python train.py --model="image classifier" --dataset="capsule endoscopy frames (Kvasir-Capsule)" --train_examples=42238 --image_size=32 --crop_scale_min=0.5 --horizontal_flip=true --translate=0.12 --rotation_deg=10 --targets=["finding"] --num_classes=11 --arch="resmlp" --norm="rmsnorm" --norm_position="pre" --activation="gelu" --mlp_ratio=4 --parallel_block=false --inner_norm=true --patch_size=[4, 4] --conv_stem=false --layers=8 --width=320 --loss="binary_cross_entropy" --init="kaiming_normal" --residual_init="none" --optimizer="adamw" --lr=0.00073 --beta1=0.9 --beta2=0.99 --eps=1e-08 --steps=18100 --batch_size=256 --epochs=109.7 --lr_schedule="linear" --final_lr_fraction=0 --warmup_steps=3620 --weight_decay=0.4
Rows from block 4, named by matrix and row number. Rows with one number belong to one neuron. Each number is 500 + 25 x the weight over its row's rms, rounded and kept within 0 to 999. All counts start at 0. Numbers have three digits each. After the name is the row's rms in percent of the matrix's.
# fc1: MLP up (model.blocks.4.mlp.fc1.weight, 1280x320), inputs 0-159
# fc2: MLP down (model.blocks.4.mlp.fc2.weight, 320x1280, transposed), outputs 0-159
fc1.636 099:476504469491513505462517506490452473513481512544472539458506504495518508484476505544507474525490533524480473461498481546552472479495524491493497531482519514472487466496484510497502502538489508509487494514501449506471482488480541453469499491549492483516504494493506524473513493508438501522469494520524532510565503509454510492473501510503452506507502501537513505497504429479526506522542467506534494528506500537491455483519484503490500482478502439479480525519515473531523529489478482
fc2.636 109:464487487468493514476461526513518489485533518536495491466496472526471520496514479524549493512530477538518509509505439463484490501466482513488456482502523456498477490510480499476478515494508452518529466467481493509523510477481467485504468484505506529512503492491465497518494480473488525502439450516527465480481493512506457509457489480485514485457448477473476500492458512493483489532522466476508517454495490504500512519504489509498502482455476519444524480508468513501488463491473467
fc1.637 099:498522530521474524469519497509473445518487489501478497447481481545517480505494548475526467490498550494460481504516505521501495429480491531452494505497497519475515553476487496535521498492493486497453487494482454505517508505471487492497515496486491486481504489527482472475524455521497539543467459471489508487537499554480433504467487470525442491444475472490510543523520467486512493506510461537511485484518510554539507535450498491507490480499475493453496470455509466532479504527478486
fc2.637 094:494474506522497495488518478501520468499492485517466507498503557505486504482503530501564529519507500545511476500535485518537514527477496511554481471453524509506490456510520441481498477502474481533502535509512491494548506473528491507514497479456481505482502487493524501550486481488494513497480500505487481489510473488478555510507547488468522559473486472488444450459503490485498515441531489472503512480530511494485481528493541493520525529498522524498485500482493489470490488490469501
fc1.638 099:504522538472541503554526491495537488534452518510517465474494507512542509465489530502487534489520503482496531504508513531509487488503541530475515529550517462476516498466459502495537510464484469506445505565505498557470493487489514510530537522515542486520493491542513501471454511503527481545478497497543505502493503493493513476465507459508473518548520489506504503518545538516555493542454456520513471510520519491510496481531523503502502466506467474508494520528504476505494493502494498
fc2.638 085:504524517477529482525490497497507502462498478508501483516481462500444477461545480498522493530470456455509495527477535539473514507474516469497545509495518484460510466535504456475486485533497504500517465505497529516490480513504515505523493504523485532520505503485488535542546500483531529512466442499524473476468517487502522537533549495472503465479565556504492483508471488512506495492517486464450501495442453517469502464504515505530514492476543548494506472506505478522504499480480511
fc1.639 112:488486485497458474541495494523524534533562517472506463525503504525513470543505483502488523482525473559514482496527500501513510481460479482499477505557513522504497509572492480559441481465483476522483535463468487467448501467473466443522532489531497515490506512513511453493533506494452530519481467530492501476468476530488522524563484475477496509506539479503477485481507511476511487512504470519470494495523511530497486443533475528488535468486497528524548526482509457506540505481525475
fc2.639 105:498497497483487487509520522482521516458496507550511501491532508466509511519494510459539506483455498520479547548487510490500529503481462545500490516510514511485536505466489505488518525544546492487532482535494505514475465524519520508438502526523483480463472472522477480536499513539467516506480489501512507518539545515505472494478491489527523502476463527520511517514481502517533488532523491441500468433501500429461495506501517482491488487502512493488476450533475538479482425525466528
fc1.640 090:498528458510485547520488540468468494544506525524465531456529481506497510513461461474485486539497497466510493481489457489516469506496496500468489507488509508480540493516520552498458505519478524528514510500486479486480463504549527497458484532501495482473501483471473511449502455458487489512513516503519545541483560533449523451507444525495526506475498470555522545434479451515533499521496504524499479501494476513506478471502456495482449483544501499501491506502506473528535461486483493
fc2.640 072:497534452517510470475488484519492467456475522522492469466501479474499528548486462495532504492480499531455467473484512527543528515493536494460502502456507513540515485482490462507505447518497522528479467495463503504526488505459492531513440533512552511488518507500498511529512458482470534477505466509532488504500503509510510510494546500456531547473505522503481552501477527517463548517484451446514460490469516464514537522497521531471477463524513508471508495507495464545516517491509515
fc1.641 096:508523508499480473511496464482470525495495482479511496416509437495480476468477490499487551507522473519519497543513493555453509500487505477475546462494505517512483493482480517476508471522514489466515456481463469556502470523520511532548471482543477460498506534485526486482496464464530503474510469516534533531494509523515477464454429521468498511474445532507488506502437482504545509531487492508511523475478523508564491511497468508484508503490512508490522498531519492465498466509451517
fc2.641 096:529465513492509485512505524520525456500526526508519518509444551454523509482494505508531526504495526501423476461497502484496460484527493554570483487510493480487506528494510455511495474490527512501494497566495546470475518507477517498482510534477521544459485482488551499490492528519494498512468549455500503484480469486486504518533575503537504498532540461496490480496573495494505503463504454471564476568489511484505456474503541515504505514516483474497503498501511465501525522482538520
fc1.642 092:489476484490470520529489525471487497506461529510478554501463458524492505518499496468500451526514481441465524540477465473505424498544516486479500487497497502497560493518474530495452538510472498494502473586516527518482485532510524490479453472498504509485474552480499524468484473502466487510535479545528509537483513510461517493477455495532515543509502491517535484478489481485497449480470511510531492494509457507490469504515461544466466476532488506474521505505507487493527490528490543
fc2.642 094:532464493536486509468521479523549509585496466528443478501489516533487470514484503479500517522523499470488521558517473513538525460505478521452533481531542545476510511493517512515499504535481458502450482493490503519478502524498502497490490438450465470482477471464555525505506458489513477489516451494513522504532509538507523496462473506542512502494475527513484486511521506473486545495476510476504542515511517493479482499480480498447498452509490484495475474507504512523489480550473515
fc1.643 100:517514503492492457539502501531487466477497535478531485488497488529512458497487492522526443500467528477427464498545536522534504480495490507473494516487482483516501490489465501514531520483529510480489463532486436540494467515516521467533474524522492507490483493489514472498538525508525526548484457509553481523516533538512468509466467467499502500460508531526495503513524466498505505521495466483528419546502561493525486492509498481485479471440476475483501487493525473506479497453467500
fc2.643 100:506502532478500509473513525480456494526491518509486486440450538488463540530553519492504511534535496485558498502480473517487500547466506478520467485464497509496506467519527496443459502537450488483467492495517509476528546498504525513471529486450515509500536522530518541526451518486510497524533534499483523502491483467460518496526484503475468496503548457472500481486465459522534474505525492535485528486516496532483512504509528493525497543504514509508505501516503490465499512474491535
fc1.644 102:525528525475498491549495509462491465491518501512507501495500519500555498503472480471494527538467514494492494522491498556506487502517507525438503541525533499481465560495488531529502497498470484523523558524483496501476496480512513466446458511539510502503478522487531465467478515516477493535515490500458536494490458480458544502546516487533526502524511491516498511468504527498546523491492456513489500495486503509516472479490483522492511493571495532514510501489526482495487503533519537
fc2.644 104:507503455519533556484535485513507528546506482504482523499539517456486489530492523526419499519518478515538516472510484467544477517530482505507533487507509557514520463538508508501549496491482533504456470485488469516514445533510503548522508547487499516495492477530464561508489469465514503496479472526558535541524508494512530512486483481469499476566504518531500493508537475509510496510495537489495503511491497533476518498502470485476521482474507441476454543520520501529506527443494500
fc1.645 101:480503489545484463527509528517488502476502520506478496506489500540520566486499480488519467517450529484462518475482534526501495509504515501495480517489486521505529529529466516542434516498493551481552524528467509483482460491487487505498463475558516510492550505494543467488502534497505502483508550528468485518463514527504527524523520505532494498458467507489465498494457495478509451514497485476491477543486531507479480499539485523453504488497533529517549511545504468465512512536532543
fc2.645 094:506511500482495524465507495496513486564516487489502490492473504535481490490492527430474435502511499479486513500518492479513505452489502510497516488509508535452537484451513451482508537517464497480502436509518510516516511558482502537494507501467483499474443480479460502498507477486513489537487506492569512517517508506527463494460468486535489486526506511512550550515530467500487538496479517542542536490470469542498499537509509480513487518515494479502458506466512524506463482499511524
fc1.646 092:467511538525513496485535513541510494516487516471482494452546485485494472488516510463480454496477481508493516466485503493548518494436501484507479481494529504476489464568473528491474534471506510526457512452493476506488482499469543532471534507477488523475521495508476470495484507471522465506491512499492517492476541519515492485519486499458472512468495510461497518497455477527523455568480512497516478455488502509473503491513495473492501480422495494475495533543500523550504478480488508
fc2.646 095:491518469511513515504507510522506517495523508471462528476490511492507522501435542497466509508505490459543530473532467468500494544502514509484539473490493556500494483504507480505494506518491529473512517482500468523504483548504499535520527545488503459513488499469497531481460489479527495523503532502494501537488551480565523474546467476499538510486501516501480486448492512535514451530454568514498508560469497491479528525501491504482468469499538486502524530458502524530481484497516501
fc1.647 111:457491449520507490544493507511529505508533541487489494499465500504460529500501472508500500459500487474460496459533463480479431492492508532525505518528459551493537506505466506506460539502489524547515484496521529492468496530504469510511491491492566490462463463496509452498489523460519527508528525526527482548498539526508426502538504489517494514489423483487500530502497485556534455497511513491537451495467511477504494514509477524497493485504436484489512516502505478499507453563515496
fc2.647 121:521455466514542494460500505483465479446513510485492523473524513486476507514494502523466465532499521474507471521494515547491500458487502492478457490458486505465453508435476475504507493529520514512531492493533470539497494483531498471495465507502448475496504544490516489465476471480465509507482519510526500440497522489497474466436457555517507539517493512477516509472558460488488519478537484475529489501512494549528511477473491491529471538466506474498458520486490498501481495464509463
fc1.648 100:486511511502523477502526515492531518493467475542464447519479511510507539461449482522475516483486481507475508546475513515492503488465547517503539535518494499537494522493491552501519489510455487531467456540499493509459460519517513531504475496545507502477475471499477509495489501469495488496502493565538525531523487507483502494499513506496509506524470485491530488460520525521499513496500543464503513504488474486444466501541510499509506487484471508495534557531500480494514461541513495
fc2.648 098:502492492485489545513489543516489490523501481511471493480455454513480495498555489487513541493537511509525519501504454515471513504516499536469523483496527514500560487487513506474513491544466438483453456508479497528529568480454507519531490487459498511499525489487526525514494448508516531482475490469440511503492486478501507516483453508495522521477518464539528498482457497497502515498492515532499539444515514506523504508454525536500510489562499520478485448504508484496478509526482547
fc1.649 107:474492530508515527530511563504501518508520502468499499487506446515506480506532512501487485483548517508498573537479518511478438449494466516506500460493486498494498459480485504528442539461499487494515467511507488540518516493495522509538508494508471539499521525469461499490515470478496482524479450506498518488461481511514445455503468484457488504508497481514536524533473436527510417526462488506458513480470481530525507513501488536492497489496489529466518484470521498487487470492454440
fc2.649 113:475505483476506439489482465479501495474515500486523530529527490515491521552494500508463470543457473471509491481451506485508519478517497510502508485505479518515509539482512492510525454502514493484540510495484489529509494457521478517500462546535497506483504469526496539511492513472471492481493498543565531435474546473545501506483455490488515520549522502521523501520556485498510537487479480488516494541526482524476509514501500534493506478492498491477495504461489503493452539493511522
fc1.650 101:509474554510501509524514481462475432465478513508499491478498504504524510507523511451541453490547525511499495562481482522527481470523538500472519492527518488494490474474494532563515536489466479495502516509503491495503514495462583482485484512525503534512518522497482487444488447521488486499504480497498511487472518463518556441505473484496470519534502486492503529472512491514595494506505498539468486483515506502538441457505515494509472500515493516483517511496512493521508493570513524
fc2.650 096:529525491485527508444467524496517531501508500496495491547534515507511509472533453519474503517482466514526450490494449474525508486485546492501498460500524485531452460536513547514520539499504474530513536493552497500565505473537482487522478492492484519505504493518487491487473526498523498475518497508512500486499496444473520502522454514478479495490442533486482476480514505514520472484509558545524497496526536483480488473510524533540564521477491525488452494496537480490485535515478474
fc1.651 108:452542492473491488529497531497529526548512522508490501488543464530506489500466475518505458471448475475476482468494501445521465524507504499490498517556528511536548487520460497511502506526502540521515472501498506489479443521530513531555484519539506511490462471463483518510500522477464511489492477551552491518498523538519468497512482452491503462491488466531491501514500490505494482505484490501512490513493518483470511513528468510454502483462476495495519547510520494529493440462492471
fc2.651 110:498475509522490477484490503500462505492500501508504569479479510483471504504476496519529487483468478490499495518498480504484501482509515458559504473493500449535525538490527477533515490508485554502494504491501560444511506506517498485495543462505499464481544500527468516505510540540475493495539535438506521501501551512510502480538531486496477497471511471478493497518465505480509535452540505520473479528543437462513489518520524500508465529484519493518526505475497494503541510501519496
fc1.652 111:492498465475520562463517497522483479542494550515505517469497468486491515499516479458500521490512465468508501501466455477513526463492536515532515458496498482486540478484476493489509538480486546503487476528483499507538494505496507534546516521478508509471496474458441491476524499491519463505490502499506491502483519508535481467508448471503534506505486501546499535485469496523526509488469563503495466469482481499520495531496504497485482473530493494500499486475517492489505473505493523
fc2.652 121:527462483527512515506519482522521551489495465474490496547556506505547460521515485544449516488524528469510533490509515491491489480504456483514490543494471503524510473494497491503514509485565498511467498482497472548477490520475538515522530531495453458515497487467513542497496488485437494502485522486503521506490520497491514504509495518493534516519544520516523454494532484458466502492502495473488505522512516495532514494502530540465473498501493453515481534493496497511491551468521544
fc1.653 097:534536517516551528511485514476544533504486485520519504459512502479502531517467514504456572545532472509542530502468482509475511511494494531473508476500493460472521461505488477490491524512502482490492510493486460489498494491504515505508527516499472448490541485504509537494506473444463482522494509478494537496462495471472518491488493497494515484508531517553507488460512487504519537506508499459445502504488489548485470474516516510520506509548535543484474490489471511472535507473472471
fc2.653 102:516482487482505493512476523524494494506490508505509505462455459479483491476481527490503472472445520490483479503525514515488490486492529489524488520535496486484518513452488497518566511489488521487495476500521538488473495501519512463479481482503501488495480472535497521474555523520518534524480487524518490490515523551543459502467508517470468487510482512468508533524475481529540525526521487512495469531514488487522489461504493457469458502476504432528542442517519426486510473511502460
fc1.654 097:528532482507488461484495514428516511512470498531472512522559478518482475529455484516515493497493493533489500486511506467491488476504494526504514468527527472516497501473507506516492503492485481563486510502524471486487477478551465479491498441528492528521511503548490503535465517497461529506484470527516501496526517551465476505475484506492465482473453486512511493487493484490478488488526514526547485534507475490519498481524471460464504500486484465514498521522503497565512511467509475
fc2.654 087:502496473482514524516446470492463485514530461516479527487488515499540486523478521502533473490505539455516445499483472510500509540518533454514491517469549490547471510479463506486513501513491497510504512490517493513496510504502522473486509512514504480485462527453491522454461505499472535541484527473496498537549504493462500484515527489479510510477506476506507466451497499497497516511483488561521470501511469509569485490548488504473456497519512504497474488484506457522512548493493515