From a checkpoint of a small image classifier: activation gelu.
Rows from block 3, named by matrix and row number. Rows with one number belong to one neuron. Each number is 128 + 24 x the weight over its row's rms, rounded and kept within 0 to 255. All counts start at 0. Numbers have three digits each. After the name is the row's rms in percent of the matrix's.
# fc1: MLP up (model.blocks.3.mlp.fc1.weight, 1280x320), inputs 200-239
# fc2: MLP down (model.blocks.3.mlp.fc2.weight, 320x1280, transposed), outputs 200-239
fc1.252 097:108127112104132100108157086117120124117100131143107135106124101121148163143099119130125153146130129147170115085095146157
fc1.253 108:139136126149106136112128118149119135108118151122144103116151178126091157158144134156128155160130117138115114137134118139
fc1.254 109:154105150111149082204130098121143140103108118118091128125118133130117153125104118130082099114160163128082155130175089151
fc1.255 101:138119133134114119119121127146095142142109083138125098105127092142108152127113105091120124148125100155151164124113144121
fc1.256 110:139130120128132082147119129153151120116141090122123137140138133097133147172104093141119160128145136144148118126125121085
fc1.257 098:149126139121127140133149124136110111125087114117129078109132135115089139132117094101118097134142120153096135135132122143
fc1.258 083:143186150108115109109108094167130155113124148097113096143123119166128170135144111161116132133130104134165101150125093128
fc1.259 104:130146119119177128118162140152125138136151116073124112123119133112105113076107106123113166110170183168096143118136127133
fc1.260 087:145112095163145103103136135157123102129175118109112070112164116108117125091143117123116141136126151118106145128093177156
fc1.261 110:113097121148115136158150085105151125126150117138085073138168133127140092141148082206077116109121157109156110125108111126
fc1.262 093:126167172146147127130096121086116149083123095138108131144160118121150110143135091117116096164141119095143115137075141120
fc1.263 100:091152092118169092142147152135095109118141113189132116117121114087148142131107131138143143124164144127103090102138138082
fc1.264 108:179135092139171110157155124141156112134116164138156119097138163109098124126100095132108123076151165150080132121142111131
fc1.265 092:153129127112170109183127132148102128115156104107085087086148140114117094102111106144092107163177176148086098153139132092
fc1.266 089:113104108149173100110154142142118136137140115124148120112127134103134106161144128155069132134118101144132136139091172134
fc1.267 106:128114112091105108177127103118120134103143117125126113125119095080112167124091124082134104085162146146113128123172137081
fc1.268 100:119131118137091128115143121126134151094142106106128111114154102120118123171132104163136128143148146147133109083100119071
fc1.269 106:120163092200137129123182080133126143125116114132123137136158112131112151102148095123110099132132155136139120095114076136
fc1.270 094:141155161134150147189113105087174124140171123154112125113177135105120153158111089118129105113174143118108128142169131081
fc1.271 098:163108136138153112119107150121140141135133123081119119124126133114143141121119143165098122122116136149109116129107189141
fc1.272 099:099157119101103126188126137119203127140126133090155122136107130029113139133141088137122160095200171129065089159136111086
fc1.273 100:088139111133127065139152133132154129085112103150127125167098110056144154130139132172119166114115131142120104141092130093
fc1.274 093:141124113128110111153161135129114106101156112144119096127143117084103136120123134099132091117126093159159146111129110124
fc1.275 102:128093088142104119103115124167137111107150142099125098148158120132128081125166114136131105100119133126143100122120074109
fc1.276 094:114113141137125139148115131126217110125113116142129123131129119151130134150106122139099137114158131118115142137124166110
fc1.277 100:150112157142107088115111095138092104101114139146136106140159124122124118164120122086156107121106087107101098121099120154
fc1.278 113:068095135123160129166119102120148152108136088128142105143123131092146136129134066125122097143136148138096123075131078088
fc1.279 095:130167110137093120101127162139124121102126117132104108131159114083119173115135116136129150151130121142172115141128150125
fc1.280 109:154145120132118121165130135134128099132162121120082107107135105076112152114077128139109127096171148118102104150105156123
fc1.281 102:121122086123147102125184158154111118090120098133102113102130111121114137145091109137119124111132148144168115098104139107
fc1.282 106:119140151145147125120148137117135146137126129105109149132162162131123092108091124110113144129139093130143124098138140108
fc1.283 099:117117154161164109172145080108152141150077138157127122117192144161113103155136093172074104127119169107134113146103123157
fc1.284 105:132136132135120072133151130155120140131158129053082145106175158151124090148106103098074128147104120116147114104132147154
fc1.285 085:151174171169137087127118123164129165123110082093050125160146125135136145149116124153089152184167102122162118173124137149
fc1.286 114:128115102088107109112119120161169122100094078104129104120098121100119171145110109149146161122129134180141114107127136076
fc1.287 103:123138102134127104120143165153141097127175113128140083132168140117115121104126100125113132147167155126101157131072154148
fc1.288 101:095187130116140129113127131139129142133137110089088139157115117096120159124132080079097159107145153131137136118142140137
fc1.289 107:139134120141135151103202122128123112137112182120122127137165135157141097130108151129084076147145120090125125144119109178
fc1.290 111:146145149125148068156097122131154149118123110109078122122140121110151147128098111111112182121161127147138119143137131103
fc1.291 114:157153138125108092160136160134183106158156085105086098090163136114160090131089113103145135086172079126150112103129136111
fc1.292 103:164166161165120098130165110166126115069077165114128124128169143120096114167115155133123119115154086135109102162148103148
fc1.293 102:095111145111107131137139096127146134084145158103133141126130170096109111122121080113093072157133147117085128117163092134
fc1.294 093:119142114117116105136191146135133099085080158107117120134127136091079114141140117146127123136096101191123102129106132154
fc1.295 101:106124096126162095108105154146142135118100089112150113126120096077142125125109101146116148119154123121157138107115144130
fc1.296 098:115119100168130129115191140164132101128118145128119095138150134148132119155113114154077096141113145145160070115095154141
fc1.297 094:085142127107112125132157111131147105123090146144113124161124140117140143120115117170119182109140118134092123121143161088
fc1.298 097:146114106118110141152148131157115072159118169188129086083156114128111129150134154169098100113143159103115144180131091130
fc1.299 102:127123156145140100111140125141116113138099139110102120121134137124145143189083107143114136148147119144149066106098141146
fc1.300 096:137082110128127074100134141154087117110154174157122086083163108110126107155127150156119142110096129120125093122050138145
fc1.301 105:162136130136175093197143159100117116103113140152097118086145133068146111130109117115111111089159110159147084128156139098
fc1.302 092:108150084129125111080146139188115095091138109105130110129121156103109132172124070145140154181130095195149122114102103109
fc1.303 094:136139130166132142110143124196120156159117083102106142139149122147117142126146098132126129202131137156181123084098142152
fc1.304 084:139119121126123100096142131142096183139137144107116130095120118077090155133120114097097112193133111158151112145124158119
fc1.305 105:127178115161108148107136114126152152125103106082117105130133102107108118127122119136113113153126145112103112118121153142
fc1.306 104:109141139131126126155143136118167133141106093097100128135095135062139156146089101122143147126158144179124100132103102087
fc1.307 101:117124128128109129090108111191117167139131142085103124143132123130125151141089131106114136184131143127108140109109111149
fc1.308 120:110126161136132135119146139103141112122136127100123117117155152121153073115087137076122135116143084143108126066143139130
fc1.309 101:182116139180109130106081097151160137107141157085141097115219108121104119158123139142120141123139144129127121091112103154
fc1.310 104:135149118114159121122120121150107159153149095133115126150144133105103110146124115134086098160124115139117113123115124100
fc1.311 100:144120081098095144119169140146154111127146117133145092150084126127131131117100140173123139107149174153105121111124144124
fc1.312 100:119111102150196133181169176121149087102136088127126087094169117097118073111137094163077118104125148111124126132084114116
fc1.313 109:110149148143150132116127087123127168100115130110121145167176167119161086149064126130133110138166102121130107102154124123
fc1.314 083:164107119176155127126139102122164151115114149097133141138163165121115126176148131167115100170138073131108134089107120129
fc1.315 096:129098156143115105130140111170117132152102136137142122116134136167105090167124122146103082160113088096171147145106131194
fc1.316 092:108152156120085109114104118144170118149131088100095117135116118132135153154090134147115159127119090138153120075109129106
fc1.317 103:122092100123105104159124162122178089116188101134143140065142119082119133116105132157140142101139135146117140082124152108
fc1.318 108:142137151136118123131117122158131128129109152114149079142106120093141136162115111106120137093151141151128067153134106154
fc1.319 109:144144130112145102130149118152191140106070134086118123130109160088120157148100106140115151127150071159129134114108156131
fc1.320 094:118157155126124144112131118139143171112088157086129115136105145132111122153078088110105128169128107151129103094135121121
fc2.252 100:128120122157092097127119137144103119127128178127128108144162113152073127128109152102127121122094130108120110140109127120
fc2.253 109:146139138142092116153111113146157090153137111072133142161123151136105088120136116136124117102092176133114137140149119184
fc2.254 117:128133104162080126162104123158151154122133144126145121149116118126083125122148124080127135115132112133108124140121096067
fc2.255 107:083151089168088104123121100121147158114171128148090117156139111124174162150149126143142107145138121121106143107135132085
fc2.256 111:121150108120155099098163140127160099128155106140117157129073148126143084139143150156129143129113080126089142130091136106
fc2.257 100:078150107157094135129144152075158169122114107159159130148169117126114101138128161179133105141141110150112145157118148123
fc2.258 082:113099103099186177089133140109109107134167073146101130128105134143099071140125089159126086120071168123124148109086149168
fc2.259 107:134127199121155154123115119084115143121146119170147152212119159141179122121155128130145114148126098123148152167098141115
fc2.260 086:109151127133147160141134135110120081085088163115210081129092154126120146162119150133173103094138111171090107162137116146
fc2.261 122:101132129162109126124113132148124144168126122124102111123130114132143107182112123127132162151122103099097126136087126137
fc2.262 105:094120121130123117111177136155134121087136179126203110132137122118126107065131168158103136142138141157140133140129135142
fc2.263 109:085153118163144134113138134124093129157144161165157144148126179188120100164151126143136137151117133093141137168137133168
fc2.264 111:121156185121078136155085117126102108155158112152137158148120124161144105132138186147134122141132116083120104183094174124
fc2.265 095:114127138136099136127139102130125123130104131191099154107151138164137078154124170106177126159124099109131109102080122124
fc2.266 089:177132142129137122156157112138152141109114113109116127120125160065118139149066155078184097143148116151094146128141144141
fc2.267 109:119151106159075170069146113154149141151129141115127093147110123095099110105153141100135155139085163088086105168113110117
fc2.268 100:124086099110149147147189148121105109126133130177147113101103144144119151098100124146138131123113134157144089100140112118
fc2.269 102:133110136148149115120125107126107171123128108141071097134148121104109098114097120133129133152130131067149129129095151125
fc2.270 095:106134123154127124119134143146142126117121129097168083125096104120112147107123086106160162120109107123131150131146134136
fc2.271 096:119168097140129127089168114128120142089134123164148123147120142131143179133167117119145131087131169104130094130130120120
fc2.272 092:184146165168133125100104145127118108141125135165124153133149152128135090121132162105118129139087086094162110143101157107
fc2.273 099:182165155113136169097114117153126084097147140141100167162177137114123124125086138129182124086128141095102139121159150158
fc2.274 091:133144138091128115088135093181157165140095139112115137166123134129139117118141125117144125090101168108100124139154134184
fc2.275 098:083138114141108120141112129126114126138128128125089123137093103164138122125102115190089115162112146125135176139109157161
fc2.276 098:104179179151098120174121125105140136154134152104090114102078150123131106155081126124111115154141097112119177192170135152
fc2.277 100:109086090096153152110137135110117120087144118120148108100118163122134109089165132142114112154131162150132162108095143095
fc2.278 115:128077144175118113106111094113120140123125150136160123134193139152156129102144143103109121140116119103123107128096101121
fc2.279 097:158099129101146148104133130106110126100165168161132125099135147106115118149081139066132123115146103106079128105144148111
fc2.280 111:117107118137115105151129159150137135189146155142169174105138110119129103132143168146084138162128130148178131104101135129
fc2.281 104:104108110143101083129138105139139168092123155103131127139145117146138158158154126153114136116146144114085111138120138138
fc2.282 098:146107089148094124161135112141116158133138134145098127120152118112128120164124161101127107145115151119124154155120153120
fc2.283 097:137132113147108095131106146160141171110133125118119087105106076128156120159124167114111131156140145131087092097132131114
fc2.284 106:144134169105149110101080067179103126104103100105103147129130145150127117134084117113124161146112138102127128129147140151
fc2.285 087:091119104122064087136123121140130123111155175140135094100087133148088143087132154135127111158150148136124137132114121103
fc2.286 107:098184102180129123122147137144112095136127102096113144178099134132124124105178139119158121144099111090120120175131122149
fc2.287 115:157119119107099150116153127144120097172157137110159100135135145155112113145120145144155161086147092152139136121118114138
fc2.288 101:114140136103129119125140144138104152113095124136138105197105138148132153090100154118116111115137132116097157177157121132
fc2.289 112:090162074094132071090171147170131126116158128150139123140110094105162146119151147163135142147142108106130124104126115097
fc2.290 114:126119125099139096164072103113131126119135153139101136123106157153125107132106124119148109127144111086112170133119138126
fc2.291 105:101168144166134166114104105106125173135111107122123127140128167138149146130142116091160159135125098090122115105138094153
fc2.292 103:114118091124085126110114146151133092138108125127121139123088141138109121111143147150135127134073146151143135118102110101
fc2.293 102:081126114109105110124155115121144112102135145144128101146109112135167154131130110151162128084154100148127119157143135107
fc2.294 088:109107122105128128152108122145163174164128154088172126123111127119161172129121128120108157116137138151091145129170107122
fc2.295 098:129131126123107100171146110121133157126175147070102145117127090106126134162137117119114121173152159135114148130119144117
fc2.296 101:107166093107126124106164138161138090146182090133133133129120134098120133141106143125176102108159143133098087084149093115
fc2.297 099:138143146134145138148127126151153074125078165093146152110110157135092123118126082156121118105101169128144113138138126159
fc2.298 104:087172161158117106115093113144135122100125104104137145114112135152148096153125109135088144116148116137185124134130163156
fc2.299 102:097140102115134103093128138150123120122137133094127143121073131130106132096115157178158155141116150181163108164151170134
fc2.300 095:160124139118157154118120143085172150096122172101149106078101130120148162126106149085156126121121139142072113120134158128
fc2.301 098:138112157101160147107094143132155146157116087114130164077110116151135141129126121132135123120136107163126132098112151121
fc2.302 101:141115084109153115146118158154137112134126041121156140132096091089127163149141122105146102093152131135084130116156122121
fc2.303 093:127108136153125140091110134141115135140127113155150128191117129124202126168130150105145172089120126099115135153150139139
fc2.304 088:096138118155160125174098096111150137139118101120101137132149133181130097116149115150121123185118140104129156134137084123
fc2.305 113:200141145129157106118102128141105110086103134114144098130144102138111104107115159104138116115095165110117128115123152168
fc2.306 100:129121118153129125101132174131175133142137162105130116112149139144125127172154160173094147129102135134150133138111152149
fc2.307 109:127141124161131125127130112120107097159212107141126115129157142105136107129187117141161110169128152129138158137075124136
fc2.308 100:155108149118122141142155094137103159114130147118135143112146108116101120138108139108106133132133145105125150188130136144
fc2.309 096:072114113111149106162143163104086103137120111177136169138083141123109160123158130088135127146096138133126143140124125122
fc2.310 106:124131109132164135154154145166137132146123137151118157138099155138137107129099164082147111159069130069126132126138117136
fc2.311 104:108144138120160103175117113083087145095090111154086114117104135103136137113137120126147096118159121111146132106135121161
fc2.312 100:150140163107149104137110117147092162128151119126131175136146103136134129137105126115093129113141161153119131139151158141
fc2.313 104:173138134109104133109145114161105108104118158154164084119121111143123141133134161185097106137139156196150186142132150145
fc2.314 085:086133146158139116151116161093111124151117123135122154065136135140130120098107123070081132141124146129151192130148163180
fc2.315 097:127106137139100155144119122095173120136107142127115122130136160103108142168163141144169120179116088117100135101080118121
fc2.316 096:144091128134109140142164095149095106123154120087147162158152107108088123146144141129137147137121112139158130134131105137
fc2.317 108:128206145155136132105131152148075115124114173134150113093105147163110095154146155108138111155124091131145110151097128172
fc2.318 104:120130143132128174108129124121106113139177111129159079058137118124109073151103122104126119116179113190130118105139105157
fc2.319 111:111160126155136134130132159117149165120163105094172159130136127080136090078119117139111098181160128160082125149110139108
fc2.320 097:123080100150121116097155099148095114096154166151107115117171110129120094098135137165126092166110187167153169133117173128